config.yaml
model: "class-conditioned image flow-matching model"
train_examples: 42238
image_size: 48
conditioning: "class"
arch: "unet"
activation: "silu"
attention: true
init: "lecun_normal"
optimizer: "muon"
nesterov: true
steps: 6200
batch_size: 256
epochs: 37.6
final_lr_fraction: 0
weight_decay: 0.1
Rows from block 12, named by matrix and row number. Rows with one number belong to one attention dimension. Each number is 128 + 32 x the weight over its row's rms, rounded and kept within 0 to 255. All counts start at 0. Numbers have three digits each. After the name is the row's rms in percent of the matrix's.
# v: attention query, key and value (stacked) (model.decb.0.2.attn.qkv.weight, 576x192, the v third), inputs 96-191
# proj: attention output (model.decb.0.2.attn.proj.weight, 192x192, transposed), outputs 96-191
v.101 099:103129136129098105174129162069139113103096143148103203158170085069141142088087124110066083125154143157117148163120138148100103172136132147076138128119147130172127187121121103136110082183123126100068185098109159119137100100084092068132165164123102134122111180133114140155151116148151207159
proj.101 099:140144109133165138094154109182156151169159149139179070073103173134151145157173107163163148163105167081131178149142129120130106072073094112155110151105111184103125128169131122166136115104166169154160096128149145120117174162105136187169140071158173137116135119158194130132092135092184105141
v.102 107:179137129102189139149071180177119092146115097220141182115113145096141130113179081186146108126098173113116168123153132170164090107149136117125154090130144153084143128119069193169065150186106151158063114120100135146077122094123162106127102125131104109088205127121065108135153156129106111086
proj.102 102:129085117184138146132100075089127141087130160072094092160131125139139130088083175085111127095115074116121128162157076132135134157152095114114099148068128138120124114115131045101117096059129120173114137104183115141100145155122107095107132154117142195188049119123149157170072122161142140124
v.103 099:143084160113156144148133173200140132182061121108146068144127133134158179121130163150106140096090104110104142109151096121080134091070171169127150115116089095101115097136076141084090059135196103086105142157136146085115175095120105153162170114120162086171133105121158082148103131149135088181
proj.103 101:070154133091139137132098082132140125082163122116115114188128152138097118119121125116109127147186136165132128127130144149124136155174129086139149131116078139186154103101161113172150152104075136164213153136047135141086079143129185131081135104120138187114132127118106144127103088154140175057
v.104 099:162142150115178145158146131137115124164178152154093132124089118149118072157129149044056096125131154114121119115129129140114129129098134109145029144152143147157117123128129094240112156105102109190123099126126153066196184156133098126079132194142117128148093087104101140142131120146123109138
proj.104 105:126098079146059101115179104091143129099076117124146161135163137125126107160088196175156166135097118145185169148171089133160098147132124135136144107131155073100176123198114175038138092144136115064187155105196090126103038107113130110153120101099096128137154133094143183112096090173106150125
v.105 098:111108149141099175185128151139145095133104145089153132149120116104123184114059063127106141124100099097119169129099066091146134097163139107136124157140156132088170132101085137162104089176073123123090186097105144109129137120123117149165183180113112059135111084172075073174123132132173076144
proj.105 098:175176131099136075103138108119160161136138106138087138151148139155122189152203237108155093065158128117137147170161153156112104176140138190115143092094098157171097143121154121164141147060151124109190111083132084116082141138127118120131099133151130202186120165121197143081120103205104187120
v.106 109:119169180169184165113118149130113205074076164111078120125170129030092145073175136089124102134147081140147107114199129087150125085138141126115109103115085078128134119113107166076092131093138137118153150122158143182123145056119118113147158062128169124104121132112138096147122095116113135063
proj.106 107:129100085110080093127074146125145077173203084094162102134098167220130112185061095162119148078097158140108190144105124147066062125155121142108141168115154096133130105093123119117189122120176141119165092143101122156128110190136138155140120155148115122132112167098113124151129126151157096147
v.107 099:115100139139170129162093095156085085106170150209090131112120130147126132154132158091093136108118133110138109114119050105158147178092094119140112160142093099118110116139128079125107081209113178118092180105101110171087094082140158147168154158053129031100156123154131064166104146128147156065
proj.107 102:109138082117133169124154203109172186164106135097135049133083106159134097164130141123141107142116086094109101137186199120109177117153149089093112121085132124104113125120173128163171193040172142094193113135176101076119174151130099151076079107179135225141143166114093162112137107154097102137
v.108 102:117096126177153169152147096101141157149138192181125077110078103118142128126083081136124137060111131123093100097106190127102130108109159112109164177154171156144147097147165127129072156211137144100123059141134167093136153132092117113080190107144121111127131151158122155094100182119122177107
proj.108 099:130155140099098133135103133110118078087106054092185141095153168092123101163161155157098119202108121121135153183164089133143116138115069134123166062099110116126079099107084160151181047097109083146118141096122109165123140100138180137144069131110086176115113074101159137159147086150130070151
v.109 103:109089108167132093106088157126139151158166154132156101163126104120086104091143143123141098123122118139130170156173176170127136122132177092099120153136103149124210131135117194129107077134128127093091069114174135140122140086128131110152066097170123155127139122095116141143153154106119146143
proj.109 107:151165137133115168135190095132111128111096136151113150157152173160118153129120113121150101073173142140125105066052127094103117124117123152204141098124147127142079098128164043143125204144114160183083121198110136145145163142073151118094181132113073130106076125127124119141118102136196162098
v.110 100:090141150147150159148152156119140217141115144141127154146067154132109146086087151178203151173069066112073154107134108142146124096148108070148118184122135201101180077152080092160108135137106083133182096140102096129142139138134139081148132102118123062119162176140140130073177098113104121080
proj.110 099:194140152100110082141150139072098073105103128150177116180136126131104128145166129104098085058137172090208146126145147084088129116102152120075169110143103084133099113091176156092169108132128162173099150112159113114131116082077134154102116124142138153157149069114133098154055117118176131151
v.111 096:130121073135134140107118176113159133110105073057155076093184134140106186087150074156161140121083105146159142166143187093112106112142147112110131124161130154167143100151178169129105160110175151175112129171106072080088174142204176210115154132171167156108165189139133139082111091126134164130
proj.111 096:113097157120134141141113088157133118182105131106165163131116107116133101193175156120113105128104156153077137119100096154101139134100085101152148137114088066115173067107082093134136120113165128055115114047112144160154056105056082109122093159159054118171101080145143140173153128126096111087
v.112 105:117144107136084126110176133136133116100088076127091158130103167093115178131102089154128183146094018132149161136096108183103153125125102106163160111139080111180174165086166148168144142120143145148160143204112115177144151186118148124129127080148092152179064195135093153164134146171091093112
proj.112 106:158132115128142127098114104129120160139104196162105122148147097144118103109151146164133119081162204105120088128171071082109091184098160184112128143154152110085128131181111131126080137070120148130101147029179124167129121085148122143123071183126138088103167105089142110102126136119070100149
v.113 100:171167081086088151131130168137156121146129131107111144143164119092182120077146084114133181137118140155143156146162145138103122153153076118134052146165068167121099150160105138083128146087093127141088090190145064145117147133116176106199060055127093088089180123117127138130126115093115156115
proj.113 103:093151150114168115080146102142130155091099140115152102140140137153135131158163110145135066137101100128112087102094026111124127098133113126106133107090148058154136143144161105136125100162172137125121171136173194152100158080185095138094106134092147152106120153148147155174101105134190086148
v.114 108:084058100121116092093089138127209123162113114105115096141085156129173069171116126114127155150087082122160152087192120085117059168122176109107096143122156093114136134105141111062144127179148190147067120101141131136096105086166128167190095148137099134071161127109144052125144167129098180096
proj.114 110:095206135134155162177158124156061152037119140149128067125164069137104177126172027130146134127130162161081184105112150134120211082135106153192118151115114166184084126178148177150153151138125108099141121097156121126134156115083139120124071117106167137137088138107053131154142148124160087164
v.115 104:148143099109155092130165149137128096139101167074104138078151146076128077132170097103111126186169132171138118123155126130139128077083161103136182114142105136068115094163159127184131155091129100112114153118127091038149128106128150104104133126066176064106095097165167132065093103180131126117
proj.115 103:110152148108100158157076109120085135092185100130150130130113170107109135213116125195164106108063066096111106115044134176175139194123116176147099131131167177183128142087132162080160127166158125141170116128126136185065126086107151131143160123158096108110110159126137112171200191066136112143
v.116 107:118084049093143110103103117147138165146134101084099118134176138147141108126105112052188106099061115062121174159129125143114146085129112099109126181100147177092067133119117048169187085114148139107058186105094150157123148163174161138088175068144153127156132069132217097178155150144146134172
proj.116 106:108170107130122104148136074113191123126160122147111144138071136111121139131142088175089122145157128212155090084178128088134108161154142151127120133107041095155223133128144166129122198117160120125160107106176110087160126105099059156157062125142104138102144198123103118120118150144168118079
v.117 102:061154137116096090117137112083154080093119144166051123096129112092103125140170077097101149123147131094132121157111095144130117131195115077146145113142170136188151101121161080050136118159058207134144113135128146170097160128128148053112127144134112180104191068141143094091124153110110185169
proj.117 104:137110117097161132140153126155107132123084136067116134145136155177145139076155168158137115127122070161093141116146126135129153102034125145063128203107113141105096157110112211181102158123165101097114144170152081133102167135160147174183126140159109120177107167079123151146148089056133124186
v.118 107:144145153110098171202118149135138149126158141131163142097116118044113118133077128172135062137143096073096097131129100168141102111123101115074129084105191134188103177127106121147106181126149153110160164119162116128155150100117133102153071138123134119100115059107125172159145135114130099134
proj.118 099:124086119106120132073160114133146105100076096155086105100139153197132116062143134054108150101054090175150151192177138112085092137128093163096178098105154201111151124129147102117164111163117096186132066137117093130104106060114131098114182132152167124155101200158121105119122116092091128158
v.119 095:112136100136152177106085130094140124120185081102094119194126156119115116104138165143115161140129079198120103171096139132140164092132063102139123087162144098122172098106156115139105092138109120116164072085158135099070144182100096141124170118095118062140092125138163169128134134145058119128
proj.119 095:145083164116118054087138149154116182107140129155166104099090079091138139092105131112151088105117184060137138078152131112142080178114117158155138132143170179105092111083108108124192171151108141091140145157106098094132056066150194087142149081200133180121114142162137133125156105128206151143
v.120 096:117169145137157125104151149166138163146166140164155235097107078166142173147129137125096140100147110108112136077190110122136114098144091101103109097086100086108104114171117171133132172101104083141140098136110144131135072122172072120109179168152155137178152119084092161122099127160106205140
proj.120 098:141095085159064097141135157079132123144148141167108116127162203127136059135157147098091094201133169177111089150061141163157157135147133182145125131186121125098202099070102115121103059125093145107187168151151165132099134119119123118107069109090120108128156115087137068158095123108064105163
v.121 102:120113135127129091091125159074130129158102099217120124091167137171119136151152091162084130110115220100139151172132122096127166138147115122178075077113120110158187125171123074079080141139142161188090105107109084093099094114121058145141111138109108162096125114172114091082108084160075154133
proj.121 100:137106195122173137164112119165143142172158143077087125102139129120147144093196119120139141214131105147074177098083111174121121118134141155115125151173164140090036140078071167130135147140084122089158188142131142073149110155098126115134153127117140142153153093122108119178147162099166062129
v.122 096:109210097153121149099109160120146126116138099155213104105135116098104152145142151159137169167141153208131103140073102098133098078108107144071133119090113149116151146107108106198108109125108143123150096126084123125123173149078154154109145110132117128124155091150115111118146103151110112118
proj.122 098:133092160108135098158122114101141153102153180096077082191129138148184146118125189091090086118181124028161162104164156197129106158151183124159076142123132136177121099150186061049160115132152141122126113108124139119135111101140099058135080099150162133138121132132123114131111090082141096101
v.123 099:092023110131054129062124195096175131119176164087118124156167119113054107155116121028129126089163116118173100167138131161155100178147139082116159150150149167148161143122129153096157107195121138098087098109158146163133087089149128152098116153120118122137184130087116120129144103129115165152
proj.123 099:093209103139157120138137085159104104101089068184119148103114139153159112081162115183167093150116113139062192152119164088153122081118133142147129163077082111124111138160125125120099126111140171111107109117075117113096126133137139176164113115156133106131095167160087112181065142116140149142
v.124 104:156150068100127156099154147190117120126102094100081092111139123170131155122090147162155148111130196114132114128127112172134161160116121096154137157178125114124123138160092186106162130120142139158137114064116162127139103108121092122092111130157139118154088129112109116125114083108178150088
proj.124 104:135177144082147088154126097130149099117131090159132187144122144111112173144129086086126085097093101125134172102146152054188099117189159160157111060131164124144171113139139115126090123161109104127132132202175152078142125112166128110138135094103148193100137096173170122113122191099118112165
v.125 101:141086153171147147087139151127203136113133177118199201127102128085144128117089159107072139100163123124140094110104124130153121118102161189184091109093112197117107161079113167134183142146116096105146137095125121141154098153114102155096142131149118141119118165093181068123174136127091158131
proj.125 099:135126103095091107127132124145060145138147037150117074101167126177094142100158126139163132168167108127099099154108179145142068183146130057129147151188128088145156083190158064093126090093089127114129101125133145108103124122087139128135168134100133101104176098153084140130120158130124157101
v.126 103:110157145149130184073156140143109104087103187096111166085122165174095177115143151139121083144113154165152102125155145122127129143090126148162124157166129154172144137129118172149124093105174147088127182154089081178157145120079121136099133114083125138132096115097129071117169143121120125167
proj.126 099:084110102137096131166118109127125144126157126181183113179107129148109130118118140176142146135169127110146148141086070092132149121170148113148078144119154096042080093185131149180094138130105076200085095114100155079148139113144160162107147152130126095150163142142101158151137149130060120097
v.127 102:101077105042132117109117104128102139164140118141182114090141100148169190177112100116055144085070111129125158134116099197133171078132143125088046156140122153111174096116123079200115071123141175095100122152089086119182120089097135136175072104178139109102155161164146179083155136104131081143
proj.127 102:152153152182125146105120125113177156072091171149111132158101181098133124081132138106140098143176135136103078184149176133094099208130173175136169132146143084097127128170141140084182175140134112136144119143195152160094148146137153177102167136128114085168131070108155083128118123150189091092
v.128 101:137068110169054082163100122093155086102108115142089141147098139181100111141106059117093126113103091100087136128176093109106160112130134135121113129089140103200117112113114204114143131186134133133148102148120149133113147156183168143163156137157120153115109083131098147120099143158107190127
proj.128 106:175174120079176135106139099132161165156109124074171073104128148066105138136152168165139134121126096144183132173065153119119105133113139091113102199209130087083098128116165055080136095131102118115117200082098121154145100168078129165106101164125115142147177155139171164134150138107192110103
v.129 096:149122097159143111163187116145148146099143146118136108110091134072161125126154128108131101110116149130133130097140161160132170145098137143097162093106160140124103137126133104161131150150122121109106151106162164163074117122159180132135138124129042187146070124040125117115158200141111142132
proj.129 100:106134181141161090157104154064095164142105123101104077183138133143124125130096136159139138097146117139080106137148093111128135065135101120187088109211112152117151079119138189167133113135117125156117115124115099122153073131128104117104109160172153103109221105162171120090044085136181161123
v.130 099:168106076119125099189143132140148173183133115119171075137162107127122139155154125120110148077075137138179118139186152137147123059135093154138170093090119116161103116069112151155056120156057148099153111158161120073117100108088065129095122170193156089151063091130117113127129081129089164081
proj.130 100:103136160129134176112086126110173142106131167144132126079105116115148072144064126138128087149169150181107136092083127177123194130118102130144054127183094126094099125205187122126205142111161093117146131176119128132067195164173155154129144057070107137138148089131133153120114190091123136159
v.131 101:133114113092133136068095137093074155142119099174084113138234154139187124171184123086176115101139163110148157115150126161112134168128131176148141134051107144112111075136132176160092080107131177116136216127192132153111176111061200192135133074159166091110136126108113155127120118125165136053
proj.131 103:127146084164160109134157085132118118089155157080193154099085170141094162129051184177152092129105124129126134180147113128185109109089109146086105124145105195179132152083133088119149158164087115134105085160062173138142089142139067074146060136108122153124145076173162090124109126105074127170
v.132 102:140209093100094110104147141116070109157096124112162163126104126179150062145099169105103079158169121121146129102137109114097115111180119091145121099053128143059085158093122093116114096102097059163149069155136070157089089196142096138091126116150088076148151117123148178091121100121127122136
proj.132 106:121023180110154147129140097153125159134117153125079102143159179145093165111100122128139180142133157168122143107109119169132138178073105125161137135158116106147147103173093112155178195113137130155135089090142106091111143119125170093134167130080127170096096159123135122205140107169096133185
v.133 090:119170126142070119144148150116106167154155136073080172127144136123184133160098134071141181152115093111080076166170152144110107192081138092132142146144121145180123168162079135168164045088107165132124109160119077119070116098131112184135142132129106166130116078106175086105127116131197076149
proj.133 088:144077102117182140165084109220131080149173121179201082101105101079096158106125109160139102119149103142183134137108162110161145075136136138135100104085104112115113129106143114084118147133107090153150117085153173125175113191161133068148131121078105121138065107161121170147126155114080199125
v.134 108:097159143107109123154115115139143147120075097123098104159144093145166092035099080078142100144104113160111129150137071112077120136132103097158103126203085092206153119147130163136163150096122102167091119117108135114155104134143133171212164160097106116149140064108131135168112056192170129223
proj.134 104:137113170125142145098191170128154178153140113193145130083120151101059097152134162218119147162125119116147152116135190103191124130124131118088126140119185160085140100087093071115118153192103128133125151088158143161124145151057198119094119113121129176100119180095117142141080145121127137080
v.135 091:113126129139128194205079130163161104141143112134134150106084127088110118085180121090134160163174143151178112168119144107125117149041139083113177102155128185171123126119083093089105124116111148151137161126099131118154113112116137120196152111142148125127067148087143176147090162135152155091
proj.135 087:182150144155117075111136155078162153165136148103109144150150118152119126175105163202143173113106109110098168137112112117165132109200177143104104143080143058137119089131156174135083141146116094156164127136128113123098149086148159180101143115154108163163157124185148084101130157135108152183
v.136 106:145146173133151099118118079136131121104204116189106153161121086139109114116091114101191121150113115124127092140184148143181154194149163159131094136129078159075158079118159138151101125120147076137111128118157137163121101099091052074151089095139153122089096128160106175121066119087153130140
proj.136 107:110084066125071205145116158109137130123083108125130066069134120142167144102199179168080117133198138169165147114110112144080143084077145151141130120135170125142110170174063116083139130115169182090167121163109125123136081134139164156094083121144171122160161097086158112143202110157079133106
v.137 094:139093143153148161042130124105060110131155174079110097165144129164188153137130164124152108117084171188125149176184124088154123097143127133150167152156135147123157140142126153159165138141078180131066092185170070086142108115112145158150102097193105157098148109115124109190129112151168127114
proj.137 101:129157113075164154212148141156147185160111042143045146090134191059083070103107117123100077150138108059115125102118105111161147133097087108090148084123113140109086081129109131133089135080133082139219110089132150096092114141161085105126137152059155170168133135123152091072144142098083140113
v.138 105:064055147187175140155104152098113163120102166113127151146145106187103089125189157082189126134139101139125078153044121104112056172124115103124175148132117138132155122149154121117130081174137117182061128098156186111121128122130043135145166173173140115123105155169108153124167133169104123110
proj.138 106:167178091110068114084156166180163087113121075128062100132132117102148191099117134119112105132091122173150140118163101138126109125104193171146079080130149091153127107051111131143157139119078151108129130172101104134143130114130198150120152083112121152142163122074163125130144114111081092132
v.139 106:119163140126126106199129112109094100168101053157111136189137130120156160145120065126110082126173096155191128095065147184113104149060180123135149108161115126118140121167154077107145173104103103138086063162147126122105059135096154103144088129110141125135162175150100143057128157154112118178
proj.139 102:131088136114126164087143121109190073115138145148116137101155117107085058132144153117133165124152137134092179135148138116103111067160083123107131164131093132157163123075131192151170126195152154147135114091126120199186115156157146150154141107191116144157161168073104098177138111099114114115
v.140 110:139138200138141102131128131170213100082160112133105112121106082118088115059107117128092117161147107145102155119079106133165129157078127083101200117112106101105130094092090122150152095123159165155107132145162115158115146138173140155137113128118164064137077050116132099097107086094145089137
proj.140 109:122103087107139122128123132070048136183088166198160097093120108139170132137179131108182160147117138128189113152117148166150095113149150162136128140166139101147092150121167105094141151146100130112158116120083153082120102124042124110122103138113057168140121178162109129210092170160092133108
v.141 099:163130135119182090137134167115110139133133112116100114116123118136118144121121124096097098141148174092091126046110140072124160122072107142151132090133142123152135123105076073064159142086116062130148112067115126062102095138169145111158110128131155096157111112126128165116089079127080124114
proj.141 104:128162148155076142131108130168131206149126113116090126126145152137090150101147140094167161098129122153127125134108063165110079067123113131084130167097085138130050093156155113143125102138099198119093116183185126208170128183107112152132129186122110155089130147115136102148107151094128140154
v.142 094:132078102100133114106155125104088162150141139189088203131151069051121127102146075115144107154124097137098065090168112159142140124202107078118090143085109126106100172141109122098098121112165153131096167111120139069117148197110127098127105117104084149088161103127119144108149149064125143124
proj.142 098:124169133145099174169160102110124118085132126077132123132023238146150140184101193091124137138181105133138139142085151097132213120071085155118106100143143122110116069131129120132158140085159136076103056132158089166165095073145134144174129173166129062144145164101111115090134153161149124124
v.143 106:177157148063086100122178155125128112129137184145129108185121136133106130066119161130146089070216026092124152153127094165148149115154113134139115126147121182167113156112116183097156148123142063157150134114102131110116134130107062114095209156078112084190111086160109077119091161123138100157
proj.143 104:097083134159209127076088157139184164127098095162178093125090129171143119140111116118118216147069212169136166095072152090107125153142180173121110117138166098077190154129120130139093095184167141128092109119171155098116187110152194113142096108122144156067169125097124156148177085132106125110
v.144 106:096161120141110122125160154187130126126090093107106118134013114131160110139108120156093117104150055125147132161142136148125133176059142149136150160121101170180203156153129146127157153157128128107153176151127102115056144116109176090126122080135137169153141120117165105102120154080105151152
proj.144 109:132067137158121097125116146136084113130161138147161074158208136083115125089139148087133173141129165104118168086150094050145136089148122135027094110184139106081053158116131191102107088119142146106132086142141144121132089134138099112115162173121101156141099131130103143163113090157118109125
v.145 098:119116143162165123180117118132099196100207125170151088111127076112183130092082124107148130177140165159141165127098151122115094140148158140132146088189086125113124092119165070096140100086116114144110203152151139119135100164165144167115167135154102122161154096123089106154148121142147076105
proj.145 101:134147175075110129115118156139070093079121129087093124118135142124104095157178113126114106156104135055148074131122145144157142105125102127108095110046127137126118159114101163128174153134099156150088082122113182134151059085132063093151092083072140110119128123150115123160105169140118204133
v.146 107:099119147131150087147096176121196171100087112157099156146090151163131157176111155136137139091068203121179122113156078113114178144121089114136140113139134039152185191157089137182147106154158058083081155112140152092198094162103082153074123199150141157189119148152148161152132095091145172131
proj.146 105:138128156069096224122166118162067091143180118097147104181142126117180093101130141180155124100177110165065109158122109128153112156157136125118128066140097162080062089095154128070141111139148118121135119138131104128081146137173164109146131138092114087066093146100096110127108191156100121116
v.147 097:201169160112144120115101097137133101203075074113068129126170093138094141112126118098074121103149173147162110158122076100187156149140111098153180105125135125106126180177094105088163161165145102214153104121146198144141127167143109142129155164126115147130102109113172189101099112120112119083
proj.147 097:091110114157142139169170173135111160118169178122120132109136161161146116129131196110211118170124055098130165125133118122099105113126118127121145075155101159104099128108147136146119102106104080110107159170117118147091185047092153136072124085130100109148115133092118047174109122182159122144
v.148 093:055156116195167107137045162111159100154124037068134171139164090110170068154112181126112161088089091121085104162135117125104129174120142139149144099089130152152132129147202172111080114211126125125125190109134152115145122138068130128130185130099106169167128136136129094115180143161141120156
proj.148 101:181120101126058130124194118151117126138122138145133104164129113138051115146135131144127117145117120137141187087142115072146115148138139091111086153172148092148144154156052131091138159026168076136092095135141122126150095087160121150139119102157126119124160072062131127126073104158077118130
v.149 093:111151103156134152120115156110101148150145131089160128192119103088114106134172211129168096120087141108148147162167187141116182164091149081090130152166186150085139079121137034071120127072156071128163114094150109160128156095093135119180103120160129081128083171137152205146156106120121162139
proj.149 094:124133085129131106140129080094157166161081108102128149110165111155148142126071081128082152146177073125133118148111087133081114127158079120146156074094151062101108155169088188196065101102136173141135123103139127151090127165149143165074173121120147161120099173118108078098135152097124129127
v.150 109:132171115118129106090135123190097140148123214121126150131118063158104065134116131112154097087146115124169076151126069151135096125133123147114113127114136169152113204159145206098116128157118149055150148152127108169127145119106087135142157167140134165164150149079139164122141135092126150112
proj.150 108:196109112111097099162096140094159181084108061146117132139113154108132164172123136120096131128143152153091146131153123123094149113158118170118162127144135161104089072107080114205137162113157154128139152150189130094135088105149154130135081105153165112125112043186156144184152119201113142170
v.151 098:146083076127093142142140069112082080182134076027087162166103145146111128161108120075114160106116124117148114175078121143133119115085184132129122152048113098122139163166134146171186130079145188116131152175132098108118099153127105120123147068179157167129166147144126121111180112199150105116
proj.151 102:127129151116148109117069107135149117021155164161212095077152185118123122115187161157118084118131093105107186095190147155105163141143083087120097137175136106158092114060101123084166089137083079204113137168123128135145126100145142166111152180120094108133072141141140199150140169074084105150
v.152 098:121110166111147134119122172105088132148143110166147163133147144162184122127108111125089141160169127153109158158133168102074140154098097101147141159129180129123143164104150123130122118199134073091123115111065159095154079106022172084108161191180070077069147124154085153153115119104121132158
proj.152 106:117168111120106109130081100116184076158108125051121115070110107105091136115123093131120162105098120147130117076109097110174114140128168153037137105137133075143139116144132117069128132066121118126131125166198102131123150123205128135108099091084174134171120195126086071109159111179074130099
v.153 106:131109078165148135154112155144160132181069158122159073083108145110070103120123128135105178151117191139142142118146092126096124088141130125166167092089109107123108072120161129107119149150111152137142128146160109134124219103061134070119175165157085125167089132164195087106145151110090167133
proj.153 102:077179189133074126113133115112088117088161141111113205143146096127162166131117155116129101130123130157132155057132100133156123212131154172127104107174134134160124208133184147150086129138117063136161175160113115147144072140164109116109167055154119130144130126153129172171089134136158109104
v.154 099:113135083117110162112120106175100077143147162119178099160090172073094146139172108136130099078172136123134118144139150149121131137111116100129141124120129191118110108162113241093127138091161163166104165125149109111121117155175151101120151131170088053111116106045104156152104057069078111122
proj.154 104:165123150126129093153144150087141210070187169115078147142131184171195117103150117082131187157121124158156158130124085082123098124101127178125113154154108109133162092125161022166172142179088161093098114090086154091138129092124102125149116103102148216154125096150126121116133182101154134104
v.155 104:157122097164165140175099178103137084134123165162135125125048147155077103161113170116123105062153138180113041131165127120146159123127060111123117131148085139128136170105113151064177121143097125150146131097106159052127162203055148034124159125149100149153100112121102160148150093106127117107
proj.155 106:142179115107122098103110140180091174136112090084097066107150118051135175105132126139137162173089111114116164081131135151090135122135153133138141153185128100100117112171169118154090100102167092108132066181168163163130104083163128132128114101118163148102053154152145112134148152183125146121
v.156 086:143175123114167147091162144058103129088118134124098192148110074125106152129112122090116132160131120130176184130133125122154158116104075105161108074154125139113134101111132095120171150137121089117123134145146131157164115166143078056121172156094098148118142115149160203118100149159055115097
proj.156 093:132061203138087115211109135117132108103116129171055090122147139121104112151133175163072107188116118092101121142113121146080158102102156104130109120118168139126139138112091123098117141071163152168123139140069100064116143100140160145128093095138095066100102106132073125095149126114181093136
v.157 108:140085137101143125130157095124151103109116093102135092170181136093153138121157126104106124156125177118097110141125119164132138121144154189173179104089129115097104098133142097108198132113170121083167138147176166155091090107161169122142199071136123166066141188155066068139194168114129133081
proj.157 102:112172157145149122114109126178119119089118154147155132072094100200144095163082136144119155047135081149103102085094122111153120156066090158121115109134159121110112131088080147151069113120092169187125135126067101089145107093112101121090119166144089078186142089103198186086082047105100151170
v.158 110:107164096165133105123165085163092145174134117154181107096108132079116163134098128103173121168149078090107144154128179084130170167142131168099105172151123135134171053130174170187115140095162205114118124101106082132155114137169146111124125132211135088151146146108182129118128064068162167115
proj.158 104:099100140105147145130078129080090135111085118095131166162134127128153122074170096119115113106140157188135134110148091156095151079101107123124130122096099182100052241154096087101127149134125103091144174096095131113144067143145079156115100175031124207089152108166105104148140150138111132142
v.159 104:191042120094074121159135108135095148166100136138167123142163124098158149108088102075220146074167093139144124104109144132159132129178140125092165163102027153138108098089101091127117160107157105152060135115111118133152120075111104116121140113101083162127088098133114148182145126117084179166
proj.159 101:119114145141136143092126164097195110106091188137158178159081163148156134134141131192088162135099127143110136072147152107118106133073085160126111099168180106125113170116127140128157108176118114096245120148136094102093158137137201099127084151101180104149193193113134140078076135125150104134
v.160 090:133075146082140179117088129135052150104103146150132123106085093112094125132099114159147162169139105121160107130083101123104174135116094078125152091125178094125102121076142191107127153126165133133113160140091147117057063156057079187047152137145151192071154145120115111157130132169078140122
proj.160 098:152158102167130099142187140157141119135129117170140092153148149165171184146114149097099077083081155133089154152180140150110073168130135119178090136140088130133137074157107087140104106135131146174123118086180148127154106114175171048126098109123100052173075082080126121138137112064131145116
v.161 105:159156125110071117136146122122138126122102166114113169137165159150124145076128139140098077128065128173112115151068098141140033127086173062119087087165109075077222113152129173171094167093110110162126136157079170091152134191114162133082117141164102128113102138136116125155104151152138144117
proj.161 102:148123141143218167097183097171081137165156063118124104118148097093111139186097114103150182135192180051193156093148109111156142117116097142125126206101097157182061154114115089106178079130131094075130124101133105117138146111154092165173152152119121120171183107155155117105100090100141142102
v.162 101:135154135177152124062108155132139119148124045154134120090081129187072161139155035187144132156141098162031111146156138169108130131109165117145082131122108141091130099071139114109114125170142119143155116134132141112145100061173137061134134100108162132173096136151092188137150127127130160084
proj.162 101:083103126113141091154084060132131152151109169098143190167195133113134096092164164153072149130081144068124158164134161100160099109133078109074177147149093133118188146165109137167127184051124080131113106116138118153115205162162160141137137160186045151068127128134138117112113148101155173154
v.163 105:180146182105113102102115115095147202119142119155145155154113081148142161068080135142091118071097068140099093170128134128200134148079151155091218096155129143169164128154131159164122144085142115102096036096111145141183143094100096166141166145111137101143149131119134138148080112179086098144
proj.163 102:057110150153144200166179111174097103117117130072105130153086171157126179196161106115159127180215157157142188087139140127090138089128126139154030144112107082099145128095150111112153122104062131149148211148125122185150118137148155119117089128095113160076110125121128117112130155109160121118
v.164 091:109186108123157108099157132116135104091134146138106154123186120097151098129081112152115166104092113156111096121089179090096084174148124095093114090090152139099189115163151083111155150106106108150103138123105145131124103151131135186138081119105134122115157208124120147179156146078125111114
proj.164 092:180167098108125100164171101154117154211106116088133100118107189172130143142176136134142138102128144176142170159126092146177176110138196172145138194163076132168060127112116160130151144140137112132113131159155120113132175164088098121135157125175146178098140096118168183070100139142083163114
v.165 094:052066114151108158110107090136077190116108173169087167145166118159135085161140151106112079126198120100138194085138129102139121159179118153131096050080109160161133117126143149130149160123109107150083115143117206133151129117148212066149081143136131150170164131172110122181076122147151152116
proj.165 092:139116073071138138148161154116181106102142098122089082145076105089081161085122154151097136126078122106161067155133111186117132136081099062166158159176102108119118123134148109115087091130159193103141148103135065135103112155113139079103126071175151177110120126102131167102162133050102133076
v.166 104:144129132122094143075142117160137114156097163155123103125163115155183087148121066094136095194141084132143109185117150081187105118169133125155153168150115094152082168112110115121038156145103113142133143130122068164095096121119146108156125159110090097114094166145161117104187164138125176142
proj.166 102:122125124147136123148112121117153106105120123105130144135125158089092094093145138119090152106090084149101132082128108180075096131118129119094080088141156092092099084106128159114160094082164134176087120119137187103151151148124088146095136128183123145134187084119113083097064158125125091115
v.167 108:158116089135156049164160130113159147106106138122140097157124130156081092125118113155145186182158118119162092080163160192092162146097156060170078180116069083094136160132124173125120095081128079147105070154128093108093134124140108171072056118156139123124079128101155155099150145105130148143
proj.167 104:100140130131120159085140118132096142170160152116132141116133080136130180128128121099067098092157099105064156168115152105115103141162093190066169092111166180133126083123092092162135202119146169163130191177086124154130173140131111100158162169151127090140138098106104079119101124146124104162
v.168 101:161172224161131135113103111168096062107155126121127124079104137137173125152109124204133094149111147174102069158119109159191048119120132111143132140190080124160150141040088080126094173182169135132155104093098130132146178058127123147126146166129113109100127133146128122127119082104109128146
proj.168 098:043089054114124130156099136114159133168127155145118160173094152132093141099172113046120131118106111121082182064157130125105156129092093163114120103078144123115121157176159147155160081093137121091104116154135063155176104161100141117155102156170133124083179136177096137138102164157133090123